Weights of a small image FSQ autoencoder.
Training: 4300 steps, batches of 128.
Rows from block 13 of the encoder of a small image FSQ autoencoder, named by matrix and row number. Rows with one number belong to one neuron. Each number is 200 + 40 x the weight over its row's rms, rounded and kept within 0 to 999. All counts start at 0.
After each neuron's rows are labels from the 100 images, of 14976, where the neuron reaches its highest value: "patch colour" is the nearest of a few named colours to the mean colour under the peak; "peak at" is the part of the image that holds the peak. Only what is clearly more common there than usual is listed. The data: photos of plants and fungi (iNaturalist).
# fc1: MLP up (encoder.blocks.13.mlp.fc1.weight, 1152x192), inputs 0-191
# fc2: MLP down (encoder.blocks.13.mlp.fc2.weight, 192x1152, transposed), outputs 0-191

fc1.403,212,138,215,109,221,176,246,183,216,199,260,236,207,189,235,197,150,207,240,280,200,230,224,191,208,187,175,175,256,199,210,234,254,228,180,268,188,192,260,220,235,208,210,178,148,245,220,159,235,253,188,209,113,182,166,147,202,255,175,195,259,171,161,234,188,199,160,177,246,200,164,177,187,249,197,182,322,277,213,219,190,193,226,162,202,233,206,280,153,298,203,188,229,182,163,194,181,208,195,195,153,127,198,200,205,205,180,202,218,189,151,189,168,184,277,30,195,201,193,179,212,195,187,190,95,217,142,181,119,194,229,156,215,191,194,187,253,163,192,205,162,232,181,179,235,199,212,106,240,168,152,216,188,292,216,197,185,188,199,220,372,200,199,226,243,192,221,225,212,187,168,141,168,194,207,217,194,206,198,194,190,192,186,193,239,215,288,209,131,149,217,184
fc2.403,140,221,245,101,206,124,190,255,249,193,178,329,183,207,176,218,193,202,178,222,145,284,199,252,177,176,183,270,154,203,199,214,202,307,193,181,214,189,179,195,203,193,201,140,213,208,184,250,194,182,193,174,213,204,206,182,191,207,113,223,181,184,209,205,176,135,199,186,176,210,201,248,273,203,203,224,182,140,201,305,189,200,164,220,204,181,202,269,199,199,195,227,164,178,159,200,167,199,198,242,235,144,210,193,221,252,248,190,178,200,231,200,215,180,196,137,220,207,175,202,166,230,203,200,197,199,180,235,203,200,201,249,224,178,207,130,266,196,204,200,197,267,234,173,176,157,303,190,176,138,178,218,44,240,198,83,190,197,267,249,76,209,199,185,136,216,139,225,275,171,223,202,200,222,326,171,200,187,149,197,195,203,186,197,239,199,126,200,177,217,153,190
patch colour: white
peak at: top left

fc1.63,206,212,196,177,202,245,245,39,188,192,159,264,227,191,201,182,208,212,205,155,137,199,154,274,371,214,256,208,221,139,159,218,151,140,187,219,233,180,151,234,200,200,181,262,246,222,179,197,155,212,237,208,235,177,160,186,159,121,185,178,192,231,286,202,177,190,189,160,156,138,194,187,72,215,130,226,265,303,216,223,195,199,187,157,214,285,202,262,164,226,203,174,212,200,223,231,211,201,189,154,171,203,85,221,235,181,193,217,202,196,138,238,247,128,160,132,193,178,236,179,209,209,196,220,185,206,230,282,203,228,245,272,216,226,201,214,188,130,244,204,201,176,190,209,185,213,201,173,179,284,167,216,288,192,202,199,200,192,205,151,257,217,166,209,204,204,216,203,264,198,188,164,177,222,157,177,233,237,219,201,175,196,247,174,188,211,199,214,203,183,152,179
fc2.63,168,201,190,190,203,197,200,261,199,212,194,175,187,205,119,198,200,197,188,204,214,214,170,216,198,202,221,253,201,203,201,196,198,244,200,200,226,200,231,197,202,200,167,4,201,185,181,200,209,204,199,199,175,215,182,206,222,227,181,201,193,210,206,215,198,200,186,196,200,201,209,197,204,195,202,221,205,153,206,144,190,201,197,202,194,179,200,204,217,184,210,206,191,197,189,189,169,208,221,220,254,178,192,202,224,207,204,199,191,210,237,199,198,199,199,0,194,209,188,205,209,232,214,203,212,195,200,214,196,209,196,197,202,213,205,185,197,282,197,173,197,208,209,173,208,191,219,209,213,194,197,199,172,193,204,179,154,206,207,207,540,194,209,209,187,189,195,207,186,200,213,226,202,204,208,122,210,188,203,203,205,208,204,295,184,204,209,200,199,167,199,199
patch colour: green
peak at: bottom right

fc1.294,191,200,198,181,220,211,227,202,144,182,165,220,212,205,262,217,187,250,183,244,219,190,161,183,238,192,197,153,223,159,203,226,263,242,166,253,220,177,154,231,276,174,224,258,207,208,192,210,181,207,96,190,193,280,169,199,258,226,202,191,276,169,191,230,246,241,174,254,273,183,142,227,245,165,150,190,294,316,221,204,249,241,234,123,189,224,170,243,152,211,178,237,195,112,175,200,177,239,199,211,149,184,171,237,208,220,161,196,207,189,203,201,229,245,199,201,222,94,201,231,221,182,141,173,162,205,205,209,150,190,224,156,153,217,219,196,231,25,175,199,177,204,200,197,211,181,175,209,238,177,210,220,294,207,223,135,117,212,201,189,252,205,103,231,219,235,169,194,261,227,229,168,164,220,199,246,167,220,207,135,201,139,239,163,191,248,277,176,173,108,177,175
fc2.294,200,213,193,166,196,208,196,238,216,200,223,0,177,212,81,209,209,200,197,198,231,159,168,246,210,185,253,227,206,230,198,151,200,208,197,210,190,200,280,206,173,205,230,48,135,237,189,160,199,217,205,199,196,167,197,193,190,201,151,203,190,214,223,190,211,217,190,101,250,230,184,137,186,243,195,257,222,158,235,153,214,117,169,234,205,192,202,203,205,227,207,211,175,242,215,176,205,201,188,195,204,160,147,247,219,172,277,189,188,195,299,161,213,199,213,231,195,284,181,131,198,185,308,226,196,186,178,191,219,225,110,86,242,238,130,128,230,307,216,175,207,204,229,197,179,203,193,173,174,164,214,185,179,207,211,189,206,198,205,209,239,201,175,193,216,194,208,234,164,213,216,249,243,190,203,125,215,170,200,222,197,191,183,282,198,200,184,237,188,168,184,172
patch colour: white
peak at: top right

fc1.468,200,190,200,201,201,200,9,201,200,200,200,191,200,198,200,200,198,200,202,202,206,200,199,202,206,202,179,200,201,200,200,200,201,196,200,200,198,200,206,200,200,199,195,197,200,201,201,200,200,200,200,200,200,201,200,198,200,199,200,200,200,211,201,199,200,199,202,199,200,200,200,198,198,201,199,202,198,200,198,200,0,200,198,200,200,200,200,200,201,199,201,201,201,200,200,198,200,200,199,200,201,201,194,200,200,199,203,200,200,200,203,200,200,200,200,230,201,199,200,200,201,200,204,200,202,199,199,199,200,201,201,200,203,201,200,203,199,200,201,199,202,200,200,200,200,200,200,200,199,200,201,200,200,200,201,200,200,200,200,200,258,200,200,200,200,200,200,200,151,197,200,200,199,197,200,200,199,200,199,200,29,201,200,201,200,200,199,201,200,201,201,201
fc2.468,200,200,200,200,200,200,200,200,200,200,200,200,200,200,200,200,200,200,200,200,200,200,200,200,200,200,200,200,200,200,200,200,200,200,200,200,200,200,197,200,200,200,200,202,200,200,200,200,200,200,200,200,200,200,200,200,200,200,201,200,200,200,200,200,200,200,200,200,200,200,200,200,200,200,200,200,200,200,200,200,200,200,200,200,200,200,200,200,200,200,200,200,200,200,200,200,200,200,200,200,200,200,200,200,200,200,199,200,200,200,200,200,200,200,200,0,200,200,200,200,200,200,200,200,200,200,200,200,200,200,200,200,200,200,200,200,200,200,200,200,200,200,200,200,200,200,200,200,200,200,200,200,200,200,200,200,200,200,200,200,200,200,200,200,200,200,200,200,200,200,200,200,200,200,200,200,200,200,200,200,200,200,200,200,200,200,200,200,200,200,200,200
patch colour: black
peak at: top left

fc1.66,194,179,185,132,182,126,245,195,178,210,210,211,258,193,236,270,134,251,170,256,210,220,136,199,231,202,211,194,242,174,205,261,218,245,194,240,219,136,311,193,217,184,226,239,199,264,163,205,174,189,174,207,139,202,198,180,227,223,208,204,232,204,149,230,218,260,178,188,267,186,194,175,203,240,147,202,277,249,206,263,245,213,166,111,201,300,184,261,148,251,174,201,200,172,178,222,212,217,168,225,149,166,178,200,207,208,171,196,206,170,173,207,221,196,188,60,198,117,210,233,191,192,99,187,119,227,194,197,158,152,210,197,192,206,210,208,232,109,180,244,215,182,195,165,223,157,238,161,209,193,177,203,277,219,230,193,198,197,218,156,272,217,152,214,218,215,217,208,265,208,208,160,188,181,284,268,141,176,177,148,199,174,287,184,232,173,261,209,179,54,158,198
fc2.66,117,203,204,143,205,193,226,302,199,194,205,380,126,212,197,216,190,214,136,206,128,247,141,302,206,179,179,232,145,200,169,201,201,253,194,197,237,181,199,198,200,179,169,175,202,214,119,230,199,189,201,184,202,279,196,224,209,200,199,204,176,156,203,184,210,186,201,194,135,200,204,247,231,197,199,231,200,139,247,277,206,212,152,198,202,203,209,203,199,203,198,212,61,146,120,238,179,199,208,259,241,198,203,195,238,218,288,169,202,199,241,207,202,150,216,29,214,194,200,263,193,206,199,215,193,199,189,229,267,193,200,345,208,177,202,166,202,171,189,200,202,250,198,200,200,176,261,196,211,199,202,205,179,229,203,108,200,198,220,312,199,213,219,187,175,204,165,202,249,202,212,203,215,211,311,166,207,179,161,197,214,220,223,200,205,168,199,198,196,172,173,191
patch colour: white
peak at: top left

fc1.728,194,167,252,218,213,217,185,125,205,178,210,181,203,244,222,197,124,177,108,186,213,209,180,198,254,158,178,136,169,183,204,182,179,186,206,220,237,188,217,206,234,214,263,208,126,227,216,146,131,140,252,130,248,225,207,141,130,180,249,209,189,173,245,185,272,267,194,237,199,157,182,207,207,300,219,279,246,161,202,217,222,243,172,221,213,202,190,219,180,211,232,201,137,186,251,201,189,227,176,231,263,172,294,175,240,160,220,164,196,189,239,248,173,203,219,84,179,198,195,209,156,139,274,197,58,180,174,208,200,228,193,254,111,206,233,140,168,251,152,195,131,240,179,178,229,201,185,195,277,183,295,205,279,244,210,213,100,221,135,213,224,237,221,240,213,222,145,217,256,219,172,203,210,206,171,203,207,155,156,179,229,222,168,175,153,210,180,231,150,200,192,197
fc2.728,200,240,199,224,218,207,163,227,117,207,241,194,209,164,166,199,229,222,256,155,213,140,240,164,190,215,232,130,207,167,199,174,207,147,189,269,130,177,163,180,156,229,320,213,27,228,231,177,202,233,265,214,224,194,204,197,154,172,252,214,268,178,152,145,213,187,224,216,261,196,171,168,173,203,184,193,224,207,148,238,214,180,223,218,204,174,191,209,174,326,179,189,133,203,207,197,209,199,192,153,218,207,214,209,192,192,212,204,223,184,167,155,244,251,165,256,198,138,207,173,197,119,260,219,88,237,199,167,273,302,183,170,200,176,111,212,200,202,202,153,117,197,176,185,178,204,144,155,146,112,299,191,337,134,195,200,210,167,206,186,237,197,179,215,220,200,196,190,205,209,251,180,191,182,184,206,182,196,192,200,234,232,205,202,222,218,214,230,154,188,213,180
patch colour: pink; white
peak at: top left

fc1.643,127,155,237,196,201,147,308,194,182,191,261,222,224,242,229,200,200,199,227,229,176,184,208,172,222,212,180,138,199,208,217,211,234,228,202,255,230,224,215,228,249,185,212,269,183,202,136,258,129,189,201,167,207,148,205,265,219,291,212,191,224,200,130,213,227,230,240,235,249,204,234,178,168,117,266,212,235,189,205,195,203,245,165,186,264,167,189,140,198,150,238,217,218,155,198,234,181,149,285,96,182,210,184,132,221,207,151,153,187,145,234,170,215,260,206,155,189,211,297,205,231,213,178,270,146,194,203,188,248,187,198,178,215,199,179,196,181,261,195,141,177,184,221,213,199,193,199,195,129,196,198,185,182,162,154,183,228,248,167,124,204,147,245,235,271,175,157,183,80,221,197,181,130,209,229,134,268,264,185,207,212,117,221,266,270,230,99,162,252,186,196,196
fc2.643,199,220,183,220,211,176,193,256,264,208,212,68,135,191,224,180,201,182,234,176,251,216,155,192,195,201,157,206,185,196,231,271,229,206,319,191,222,230,219,188,221,190,145,157,171,174,206,199,226,191,265,220,167,212,217,216,299,209,216,201,198,227,202,200,179,232,180,284,295,155,219,73,208,203,211,223,186,247,253,179,195,203,172,205,203,136,156,136,179,196,232,197,214,181,198,170,172,210,197,200,274,166,196,220,222,221,280,216,160,202,244,179,163,240,172,163,184,162,183,227,225,306,164,241,242,176,243,123,164,209,167,146,170,189,196,212,202,231,170,185,176,223,239,164,230,108,110,260,223,196,211,240,184,260,198,143,136,214,205,193,150,279,212,245,206,143,137,70,158,208,304,178,179,201,200,203,211,199,268,191,198,199,199,217,145,142,168,202,215,191,202,195
patch colour: brown
peak at: bottom centre

fc1.331,184,237,228,195,195,156,272,229,156,214,211,217,199,230,217,204,202,192,198,142,243,128,227,148,228,244,234,179,211,201,203,223,228,220,208,301,192,222,145,172,223,193,220,275,156,211,100,239,109,165,167,196,262,131,183,285,190,270,208,173,190,182,196,189,223,192,232,225,353,200,182,89,165,188,218,223,198,253,190,177,198,207,199,184,237,225,211,103,198,159,203,122,238,146,153,201,208,213,227,102,198,231,180,104,192,201,188,139,137,179,240,195,211,275,201,185,190,198,224,207,198,237,129,216,160,179,202,216,197,166,201,236,294,199,151,146,196,270,214,189,175,154,200,228,232,166,184,179,227,258,237,215,193,225,118,188,208,236,126,151,218,233,251,225,237,199,165,201,147,224,169,201,190,208,252,160,242,225,193,205,205,150,186,242,230,230,194,190,290,230,140,214
fc2.331,164,197,169,225,213,136,179,290,272,228,202,62,175,196,199,152,201,188,185,212,241,205,163,267,228,178,191,188,131,211,205,201,200,195,199,189,232,202,215,165,209,190,140,187,182,163,202,198,207,197,259,201,155,264,212,230,294,205,201,169,184,226,214,190,168,189,169,224,227,167,208,111,200,196,208,239,194,250,193,154,199,201,172,209,196,122,164,193,189,179,207,202,219,211,217,150,159,204,214,200,240,213,99,223,149,210,306,211,136,210,377,165,183,227,208,238,195,225,195,253,313,308,195,260,232,169,220,157,185,204,135,136,191,205,202,193,173,233,182,193,138,235,244,198,201,193,170,225,217,112,202,201,170,216,239,149,130,206,196,194,106,202,238,210,216,123,177,152,177,208,260,260,197,200,170,191,213,229,228,198,205,197,251,216,100,174,215,215,199,226,241,192
patch colour: brown
peak at: bottom right

fc1.546,200,120,195,127,192,199,205,117,198,191,184,258,236,204,198,197,189,200,95,200,199,205,149,185,210,208,200,201,221,192,202,201,195,190,197,211,204,142,221,202,204,202,200,328,202,234,195,202,201,201,198,208,196,202,196,163,200,199,206,179,204,186,194,206,200,202,175,194,229,201,155,200,203,195,189,198,216,299,208,217,200,205,215,184,200,258,200,256,197,199,205,190,227,207,207,202,193,202,204,198,123,202,167,257,200,216,231,209,199,200,177,203,209,204,201,0,205,191,204,209,217,185,134,190,178,200,203,188,200,161,199,199,197,205,204,212,199,164,201,252,160,201,200,201,221,131,219,98,200,216,158,199,193,283,218,200,200,201,204,163,463,211,172,200,210,199,162,197,237,199,189,160,209,252,218,249,200,202,200,197,200,175,220,198,238,123,335,200,195,178,171,199
fc2.546,166,128,201,190,145,143,200,282,207,212,178,0,162,206,189,221,156,163,146,224,213,210,79,309,135,97,210,198,203,236,202,192,208,215,190,185,216,219,196,177,201,200,168,207,231,204,194,198,179,206,232,193,200,214,188,193,232,180,161,203,190,190,164,158,198,201,182,188,186,187,242,212,219,196,194,252,205,105,203,206,184,196,84,196,206,232,209,243,200,203,206,262,17,163,22,254,200,199,197,210,262,234,224,189,201,259,187,195,204,230,207,200,201,137,198,250,232,229,202,208,210,188,209,211,142,190,186,225,228,196,204,202,146,226,198,201,161,199,182,185,212,256,190,202,164,159,257,202,210,201,197,198,207,249,261,193,204,200,199,247,144,193,216,178,197,217,177,307,149,224,204,204,203,195,243,234,218,187,195,199,195,248,203,183,180,198,248,176,194,185,201,176
patch colour: white
peak at: top right