Weights of a small image FSQ autoencoder: 13.3M parameters, encoder width 192.
Rows from block 8 of the encoder of a small image FSQ autoencoder, named by matrix and row number. Rows with one number belong to one neuron. Each number is 128 + 24 x the weight over its row's rms, rounded and kept within 0 to 255. All counts start at 0. Numbers have three digits each. After the name is the row's rms in percent of the matrix's.
Before each neuron's rows are labels from the 100 images, of 14976, where the neuron reaches its highest value: "colour at peak" is the nearest of a few named colours to the mean colour under the peak. Only what is clearly more common there than usual is listed. The data: photos of plants and fungi (iNaturalist).
# fc1: MLP up (encoder.blocks.8.mlp.fc1.weight, 1152x192), inputs 128-191
# fc2: MLP down (encoder.blocks.8.mlp.fc2.weight, 192x1152, transposed), outputs 128-191

colour at peak: black
fc1.206 124:075128131126115108130132127133106158123156108125129116129119067144128078135100121087131118133125233122078153139176168134133153117126128127116129128129129116130118118130119146220114124118101114
fc2.206 045:107124038105108097129128118168150125128116148114124129122109112116152197129143122125116134121173147118127123131100160141120078119128170134145085126115131134112122136159122129146109127052130135

colour at peak: white
fc1.419 133:116100131108128118117124135090129161120132139145130123141093129126124128143171138118140134130129255126099126134133126121131134116113126137125142120129127126128166127072131144178143127117127103
fc2.419 046:159113124150135109116120113197153133151131192095147130159089136140108141109227145125125129141131118126193123153131153133127132171123162134140129128124127132133116129131118141169142137083117169

colour at peak: brown
fc1.272 720:143100176096131179109196143099114100137137149151129113120157109147155130140104124120128147101132155153120132140150086132187114147125156114121143117102113066067142129139196127124129130124123120
fc2.272 884:129146139104127081163161128132065066145126132130135119187165124111128131100177112131125139101102145130096152159120097139164150143119139138160131146133123172151135117105122125112140121126125099

colour at peak: black
fc1.677 185:090125154165137103149145131072094120102139118132125136098112134123134119154116100118126142123136178120116127112136151096125134112114135153154148129142110096114153148075141152135153119087159124
fc2.677 127:138123102146087136130128126189177097131114136063124093149104134108121131047133116132134128149128255123161123122110157129109100129124167128131132120129122148103126119158129128135122132094141131

colour at peak: grey
fc1.613 177:097145155134112126153117146119165152137110031084106125132113134161155145114118157129081133101136115129129098138128174169116137136129134137111137128127129135098089094136109136112162126142111108
fc2.613 127:147134112145117126127117111187145113090126172112126129130126128134138142074126110111107152128133255130139125114107143119130124137133134137168129126119120142121137135146126112148133124115133140

colour at peak: black
fc1.226 147:082115113133115119141119128052105182172152094133130146137074108148144070141108136111131117131116170117123132104135127111156128120123146130117224120111098131139126154125118142181141131106120132
fc2.226 072:111128115126122122123134122177151125134126179123121125135123060128139147072132133118116129131128250144130109137112198111139118138146153135135146129125128129127108140127156130193129126076096152

colour at peak: cyan
fc1.279 236:111111120130125114127105121130124131187132092084190116156129128124084134093119122130143132113130168157093112147105129139117115129079127131129115125124126143127129138100125105125132141151126102
fc2.279 176:185129134149131125100160147112118150098125119133132103122138171160140131150123125122121085128111110145131140124141127042132133117127099127133147124121126121133157120137127162143117120130140119

colour at peak: black
fc1.451 282:128103130128115121125109132050078114132176041117137167153114112130176128155122121118154154158140177124156166117128141130137128146129181106109164127129102087172146129122126117183155114085122144
fc2.451 219:119111134080129135108139139212145118145124136070116103135127121132130136121130143113110124132127159124064068129135128098121121124128141114154158129137152127124129112113165130183125066130130103

colour at peak: grey
fc1.306 239:134122113104110120106129199109119146111137134135149146130102100124151149094131108132142071161097168105174152069115132135124131080110142141113093129121128131134124099073158135146126116128137158
fc2.306 069:154131120139111178179127122111152133134137101123128128128145150146139130184142122127159138106113115174131118120139107115117128129178133130141134108151124122138137127187109167130128122138110129

colour at peak: pink
fc1.364 670:171112137148132114149121166105146152126133142119162128109163113088119144086170137116127103156109198141120138104161087080124108128124115109132116078124133131133122134081149121097139128107133124
fc2.364 899:177117135173165110102038135150107145124190125147154150138209123124130130123108142093132139121113166134155129132116118118103107148132129113127067130138134128135122137120073095134133138092145163

colour at peak: brown
fc1.169 021:124129148122115169132144158104112129075171149116110000149132118141127134092145133130132100144120126099135128130144135128119131150148121134112094130131128130122137116120127127134147117097122136
fc2.169 007:101112122081125101122143144139131131158127104131102088119155116110121127107135133145115116116134124134134166164129161121158209107086120106137115124138127159126134030164221132124129142126155125

colour at peak: brown
fc1.524 308:133125152117133141091143144113109073126138128128101139165128126128164139135133126125113132128095213118110134155156098133197107140130149110136137137106127101102131127123122129116147131115081117
fc2.524 783:104115099139160159106132124128111061130125135107124132120128154119151109097149146129116128130131168134115127149131158130118127203126127031130119119124152128122130129134152158173158126131130132

colour at peak: white
fc1.307 135:108131154146104122141158127124072142136098128131137126165127115119100128121120120127139119131124230145109128133149131121144131113137127148128166121133133134192131118099136137128133126153106130
fc2.307 031:127158123103114126146138117148128115102119175117137131206100126124090135071144121121127161129162203111129103119092098106163098122128136172135105129120100129140127123183136119129127128116126123

colour at peak: white; pink
fc1.618 121:076091124179104114145116125033154195148163127119130137145109100131130112111121122145138135129138201135092141123131175106115174131129171141119206147134126137147131114093126138144151136068133124
fc2.618 056:137146125125121118127126110172133129123117142127132131129134126127133130113125126127126113121131255111172122133085166129121124126133134127127124115120129135104122132127129128130135133094127129

colour at peak: white; pink
fc1.417 078:111098145139130128127129128085133149127130125156128124136113125119118132129125134126138129136123255128121133132136128108119128122127135134128128135128115126138128129073150137136139128129111126
fc2.417 016:143130124126118128147129102184138114128114149109137135165099133119134125131173123121124137131128255098188103140113135127093133136143147135123112124125135146139121124151125139131141139073119146

colour at peak: grey
fc1.355 147:137132127123137135123195124117080136128113064149131128174140132124180135130138142129159101154134226127139105127147126116142127124135123153119139139097131130129127106119131125137136115185127128
fc2.355 077:132146111102127127162160114125110125103096135121133103179092127116102117102127103121113137147170253125143081121148103117131126130136156150108118130126115130149128119196147124167058125129129126

colour at peak: pink
fc1.250 288:124111157133123170123125072126130150129120134131103144135118151140135131123109135092130160102098184114136101130121141093122140133166130134116142149141128135120153116119147173130137084125113119
fc2.250 111:130123104083125109138040116147170127145103140138135091098103105134122129139167126133113123108124132129157193130122137112132045130099131118131093123127127150142117161134142130124055158115131136

colour at peak: grey
fc1.129 264:106127129137090106129092140093133099158117128114153129134129109188191154175109111157120149132150170177115131129122140149103130129129128128120154131143122105156122113117104143155150115125110139
fc2.129 361:091113136116136119166126119142133098095131104129116089137103132128173127131135143122176122128132159160126125140123132126069103102135126131129100139134138167138106136127135109130113109137127090

colour at peak: white
fc1.75 165:092068163131132133121111120122128146121114132145127085151125134125107093142128128120123122128138243140108132133127125115157128156126118143113134117063145115148139151085131138160126139140117114
fc2.75 068:169113128128134102098147111161144101142135162103130127171137135130105155077225143134139117129117106142162128146118148145174138182132141127145126127099126127129127145136129109127132136101111161

colour at peak: black
fc1.214 193:112117155116120111141158169125130115106127163168109134142125119123127105134152136105143149140133209122097132121128134096115112121119125168120133130119123133119107127075106157140125130085154116
fc2.214 077:129121120116126090125130118181132131141118131129139125132135111147131146134150130122126122123138167117174130142125189142121108124120151130137134106126130127102126131126090148128120145114121136

colour at peak: black
fc1.399 165:130108119112125076126142129136136140134163117121131171154119118130181111169083106119140124130138161108122132134170163160135118164149154104123116129129109138142145110131129150174152129146135136
fc2.399 098:122131090109121123127151090163131127119121164119097137129120119125142140130163129115122157128130121102144123147128130123133131136180144139140121112125128154179137126144146129126139128123127128

colour at peak: brown
fc1.40 065:099129113154128155132135086103120130129197128128105164110116165101110139127184112152119121126143144100159126107150134126132144123179117137101042128164118104138143122145134114125183091112132124
fc2.40 023:189116153108125117125130106184142101098107129107182117149163128127106120091077128122140176125131141096130134127121131211114103098109087123135126131095133098123124084138072160122115128121127139

colour at peak: orange
fc1.416 159:113150167157135161184126131114115136121124146082131167153116121193123103167066112118124127119142140134070137135162133130123128112112105123083149127138135092127097132123115150146160134115070116
fc2.416 050:142128110129101110131139106158189097130130135111123125132115134136172117086138115112126136133142216136183122121053211096115111127126187138143104123096121164126145137164129116136136115092123129

colour at peak: black
fc1.527 101:080086127129112123104123137086136183134162120164125120145106120128121128139122127114145133134122229133105143133135140127123178125130132139127140135124112128139128155098140146168145128104114133
fc2.527 034:152129119133124111129132120159147127131128162119125134145104101126130140125166138128126132129131255118161117134117193139122129135133181149129128126122119132128124130124131134126139136105124147

colour at peak: brown
fc1.291 180:123117140114155122116152143124123097128146143126134115139103116125172099111130102134111152126141180148128085137131102144155164120127119152116139145128120122124127132077124096182127116130106135
fc2.291 135:144134112117110080136123097209143147145122137121113130132145073126137127097134130099111143133145131087127176121121146095128119132129126132130093121122128150107140130171131187117114125113128103

colour at peak: grey
fc1.293 239:139129114120129151121141139145044203071154145171136136128105125108135115116160135135140092137129158127147095102149088100159117111124129168127123111124127103143119129107107131138127095128178158
fc2.293 127:121132156102125092142121124141191115137127138098128103120111118130140148148101133123080133108127149171119120134135112158130139176130136117193077132131142125098124119146176146148123123110070079

colour at peak: grey
fc1.588 184:128121178122144118181123163101108166134134089117132134179126125116142111175120133096144188101131151098140107116120182150134183125127146140106131105114156135120145149127098126110131103132116165
fc2.588 113:134130085169117106129121104193157117098139142098119133130120127124195142040119111111100126122118254149155129124118129121126109146127151132152115114128126147127127144139109091132131119106130139

colour at peak: black
fc1.564 178:090127128137122101159136122083129185146131105127128148136100146148149108184118132118123095131142162130103137131138137129126125106121143140115174123129124123119125139099136129176188137055123116
fc2.564 099:146128102142077098127132118149151123152116137118122135146131091129141126083125124115129118131163223141150118127117181106125102117128183141131149121129123136077120111133134145109130136076127161

colour at peak: black
fc1.88 229:122127139128106110124115068108142178118144113107136109109145125128122084194133121110057163146125195145127140127126143104098103137138135138081159130135103099139141128113140128105127135119186170
fc2.88 085:145133128120121133128113135128137109140060224127150151119124110107129126126131131126109138123160141062146099104098161128120167128138130132129113135133118127130122124152110121172132138113140164

colour at peak: grey
fc1.503 423:137104129073111118154127141146115172102081098113161126152133134146116094126128128154116052102117177161120102124101122088067161138065165128106129095118117161163133154144124112151127150122094126
fc2.503 362:155129140125159177135145138107127129169114130170099164123145180108136113139091097129131118130122116105115117111157085125184165096151110100115124128159130139143144137155119110175119109143155121

colour at peak: black
fc1.663 224:106116155143128176093082132083110143119169111121149068159078075131127128124175133103129152087101140164096132114136129100158143126128160156128142158129092094132166137124142128165087127109085089
fc2.663 193:112137076116117077126160126163146111147128159087058193127125176123165110127119133136074122127165126124156121140123132130147126156139147122135072113148129136128147141150115128156124110088150122

colour at peak: white; pink
fc1.367 136:120128124126114136136127125106110130117185104104161128132139159110125159084130136128128145114098191120176092138128098141108126142139105147129177096114126154132165159081114127141155116166122130
fc2.367 057:141135127128128110130132118201149121092160199119127134136129128107128127128152136127125130134125205116150104145126191136123131133130153141131132130120131168113136124135150110129141129106121145

colour at peak: black
fc1.115 181:076120128133108159133134135105147109121146089140135119050113133147109128098152109132126133143085158143102170124097146149104158086133129133144132160136118099141092127099101168133102157123117103
fc2.115 122:126141089125113114132105141128126125135123153127129129139171113096130094166128124128117135118201156132127127108118130123142125128137186134127053110126146168167132115185127126147074132039147130

colour at peak: white; pink
fc1.457 187:100110174146123119121157145128121135109128126131131157152075116157136128162128105128115135128126168144124107150138128106148141128128110154129190117127124128132127133128134134123169107133044082
fc2.457 051:176131110125115104139155112190139115130130142105108097161107100123126126007132125124108132146116180148124127133120138128124093131139171127126157122117124152032125128172117128159133153120103129

colour at peak: brown
fc1.446 259:090165133117094101130165151127128127143146128128097132106128128103138152158137099155145142136106165128128128128128136142111128156161116102126128111131131118108124108128104127097161090109138144
fc2.446 110:114128123132148128157079128178155146116142123164108145140103173147129143090118128127126101144124142135128132116124128133105129144129144127128047123125128132116114166133135057160100129116128140

colour at peak: brown
fc1.318 248:170123122137160129147165095118163165128140133148105128148127126158126122122121120108121109153154126133107120182158104105138115100158101131099145156125137157145128144115120149192128149155055125
fc2.318 184:138129134156140132125084114129089121127120127130148101099162141098090110087125135097123124116117171129126133111091116126122136121068141110119148119142133148134129088164135112085063122095154138

colour at peak: white; yellow
fc1.340 159:130132159124110110172130133100102142132086123134114118165129116099116136126135125128162107159148198136127163096131116100144117133099151130126142137123128110129140127070125119112127110157118151
fc2.340 051:126129113114128125145129129116132135127115233090178119204130078142118121132128121117112134128151163127128124133112122105174108122119175162125091118151123128135118137144115119132100164022138162

colour at peak: grey
fc1.413 117:106137157120141121158171140140133166110120101197109121113123124138116080121117142134128049127113144154138155111127130097115118102130125149094109133129130127140141130109130137151144132127119109
fc2.413 092:138130096157118121148115114164157120130128168118131128140112130127131127119129127114118130130129255134174124122111153122125112164140143135141072121122123146127127159163130129128114128069116142

colour at peak: brown
fc1.96 028:114129130134104118142168163101131120140138210102103133123137142122142148132148117152136099140121118145136124109128108133149130153108146102128140099153130149140144141158127109162152099084126134
fc2.96 007:120165114124090095126138126133157126114128128099138118146137085118095091128186142132145099114153129118180135152136168104120136118122109152135103145127126132107132077149122194130104144090138141

colour at peak: yellow
fc1.444 280:121117183129125100131136130124117123137104128174120134128169128117111138121125126133161105127122136096153131140146129071138081093125129126143124135139128128138139161086123099108133132142114114
fc2.444 355:141122106087118055145151128125121109133123140128117087198159134145087130111136151126169131129127135093138126141109148101131088129099130136122125126133132127128122140126122087137123122128155119

colour at peak: black
fc1.612 127:091115127112102183139130152112132094131150118135105114127119128165148105131099130105144147129113144118078130117130126125138146136148127127144103153132124134153122111067096163154128128141079102
fc2.612 048:079130095149126120137127196158148118131109170117119139187073089081132127143193130128126112130129233127128125117128139100129126146140235135135076123123127193126123152171129164173123160111127171

colour at peak: brown
fc1.443 168:093149140161123150128121174106143089113128121127112118112135168106102172121127150125120157125085144140088127137117129146129160125146136125125175163154099087134119129094173158130131114122086093
fc2.443 127:139144177088107100156126110171127133130077144122137132142115105138197114067128082118096098125161118105125097129108135132132121129145132118126121089125141143116161130149130126125159101115152171

colour at peak: cyan
fc1.706 245:129076139122113131131108117071100132166096109153130122143070144150111163073186143160141122108135116129123132128134134124135171138145134169155159115121120140168123131153098106127158126142125114
fc2.706 295:142113129115124123131129134215149151132117146120132118124175125151121134140116104125116129107072160159152123153113128139132131128130078053159099129142132129107099134121117105144123135112147101

colour at peak: grey
fc1.656 331:119108176163161116130126099141121112127126128140123133163120129105118114113119105171128131152104129124147121128146104130073139114140119124095137176118167137131106109110113126130151107140107152
fc2.656 439:147135130137153120134090142092161168113127143155126141114147145150117132134121140120130144100135141128107129075116120122135135128137166153151110126129093090128135130128138153107121131093174076

colour at peak: grey
fc1.280 142:112120154129112164135123130104137156137130075124140130122036150183125143125133129130137059137128117096140182129137140094112158143128141125061129113115127129177125131119119127171143133130116123
fc2.280 080:142140061127104121131111115154170121126128172112126117127137110142142128127139117107112133123131240137186126129075187101108094139154158125148120107125123144101122158146120127144134131057111133

colour at peak: brown
fc1.502 308:157134131135176101127120105135127165103125110109162136137154100141129101120112133127129107152099121134129149124215157146117158146117153129124073109144129128139120111150098133129128130128131107
fc2.502 566:131126127103088122164138129062103144128166128108092125139121135112102113039142112128129115129143106119099130128132123039135145116086173163114165152110140140133136126131128141130120115112136126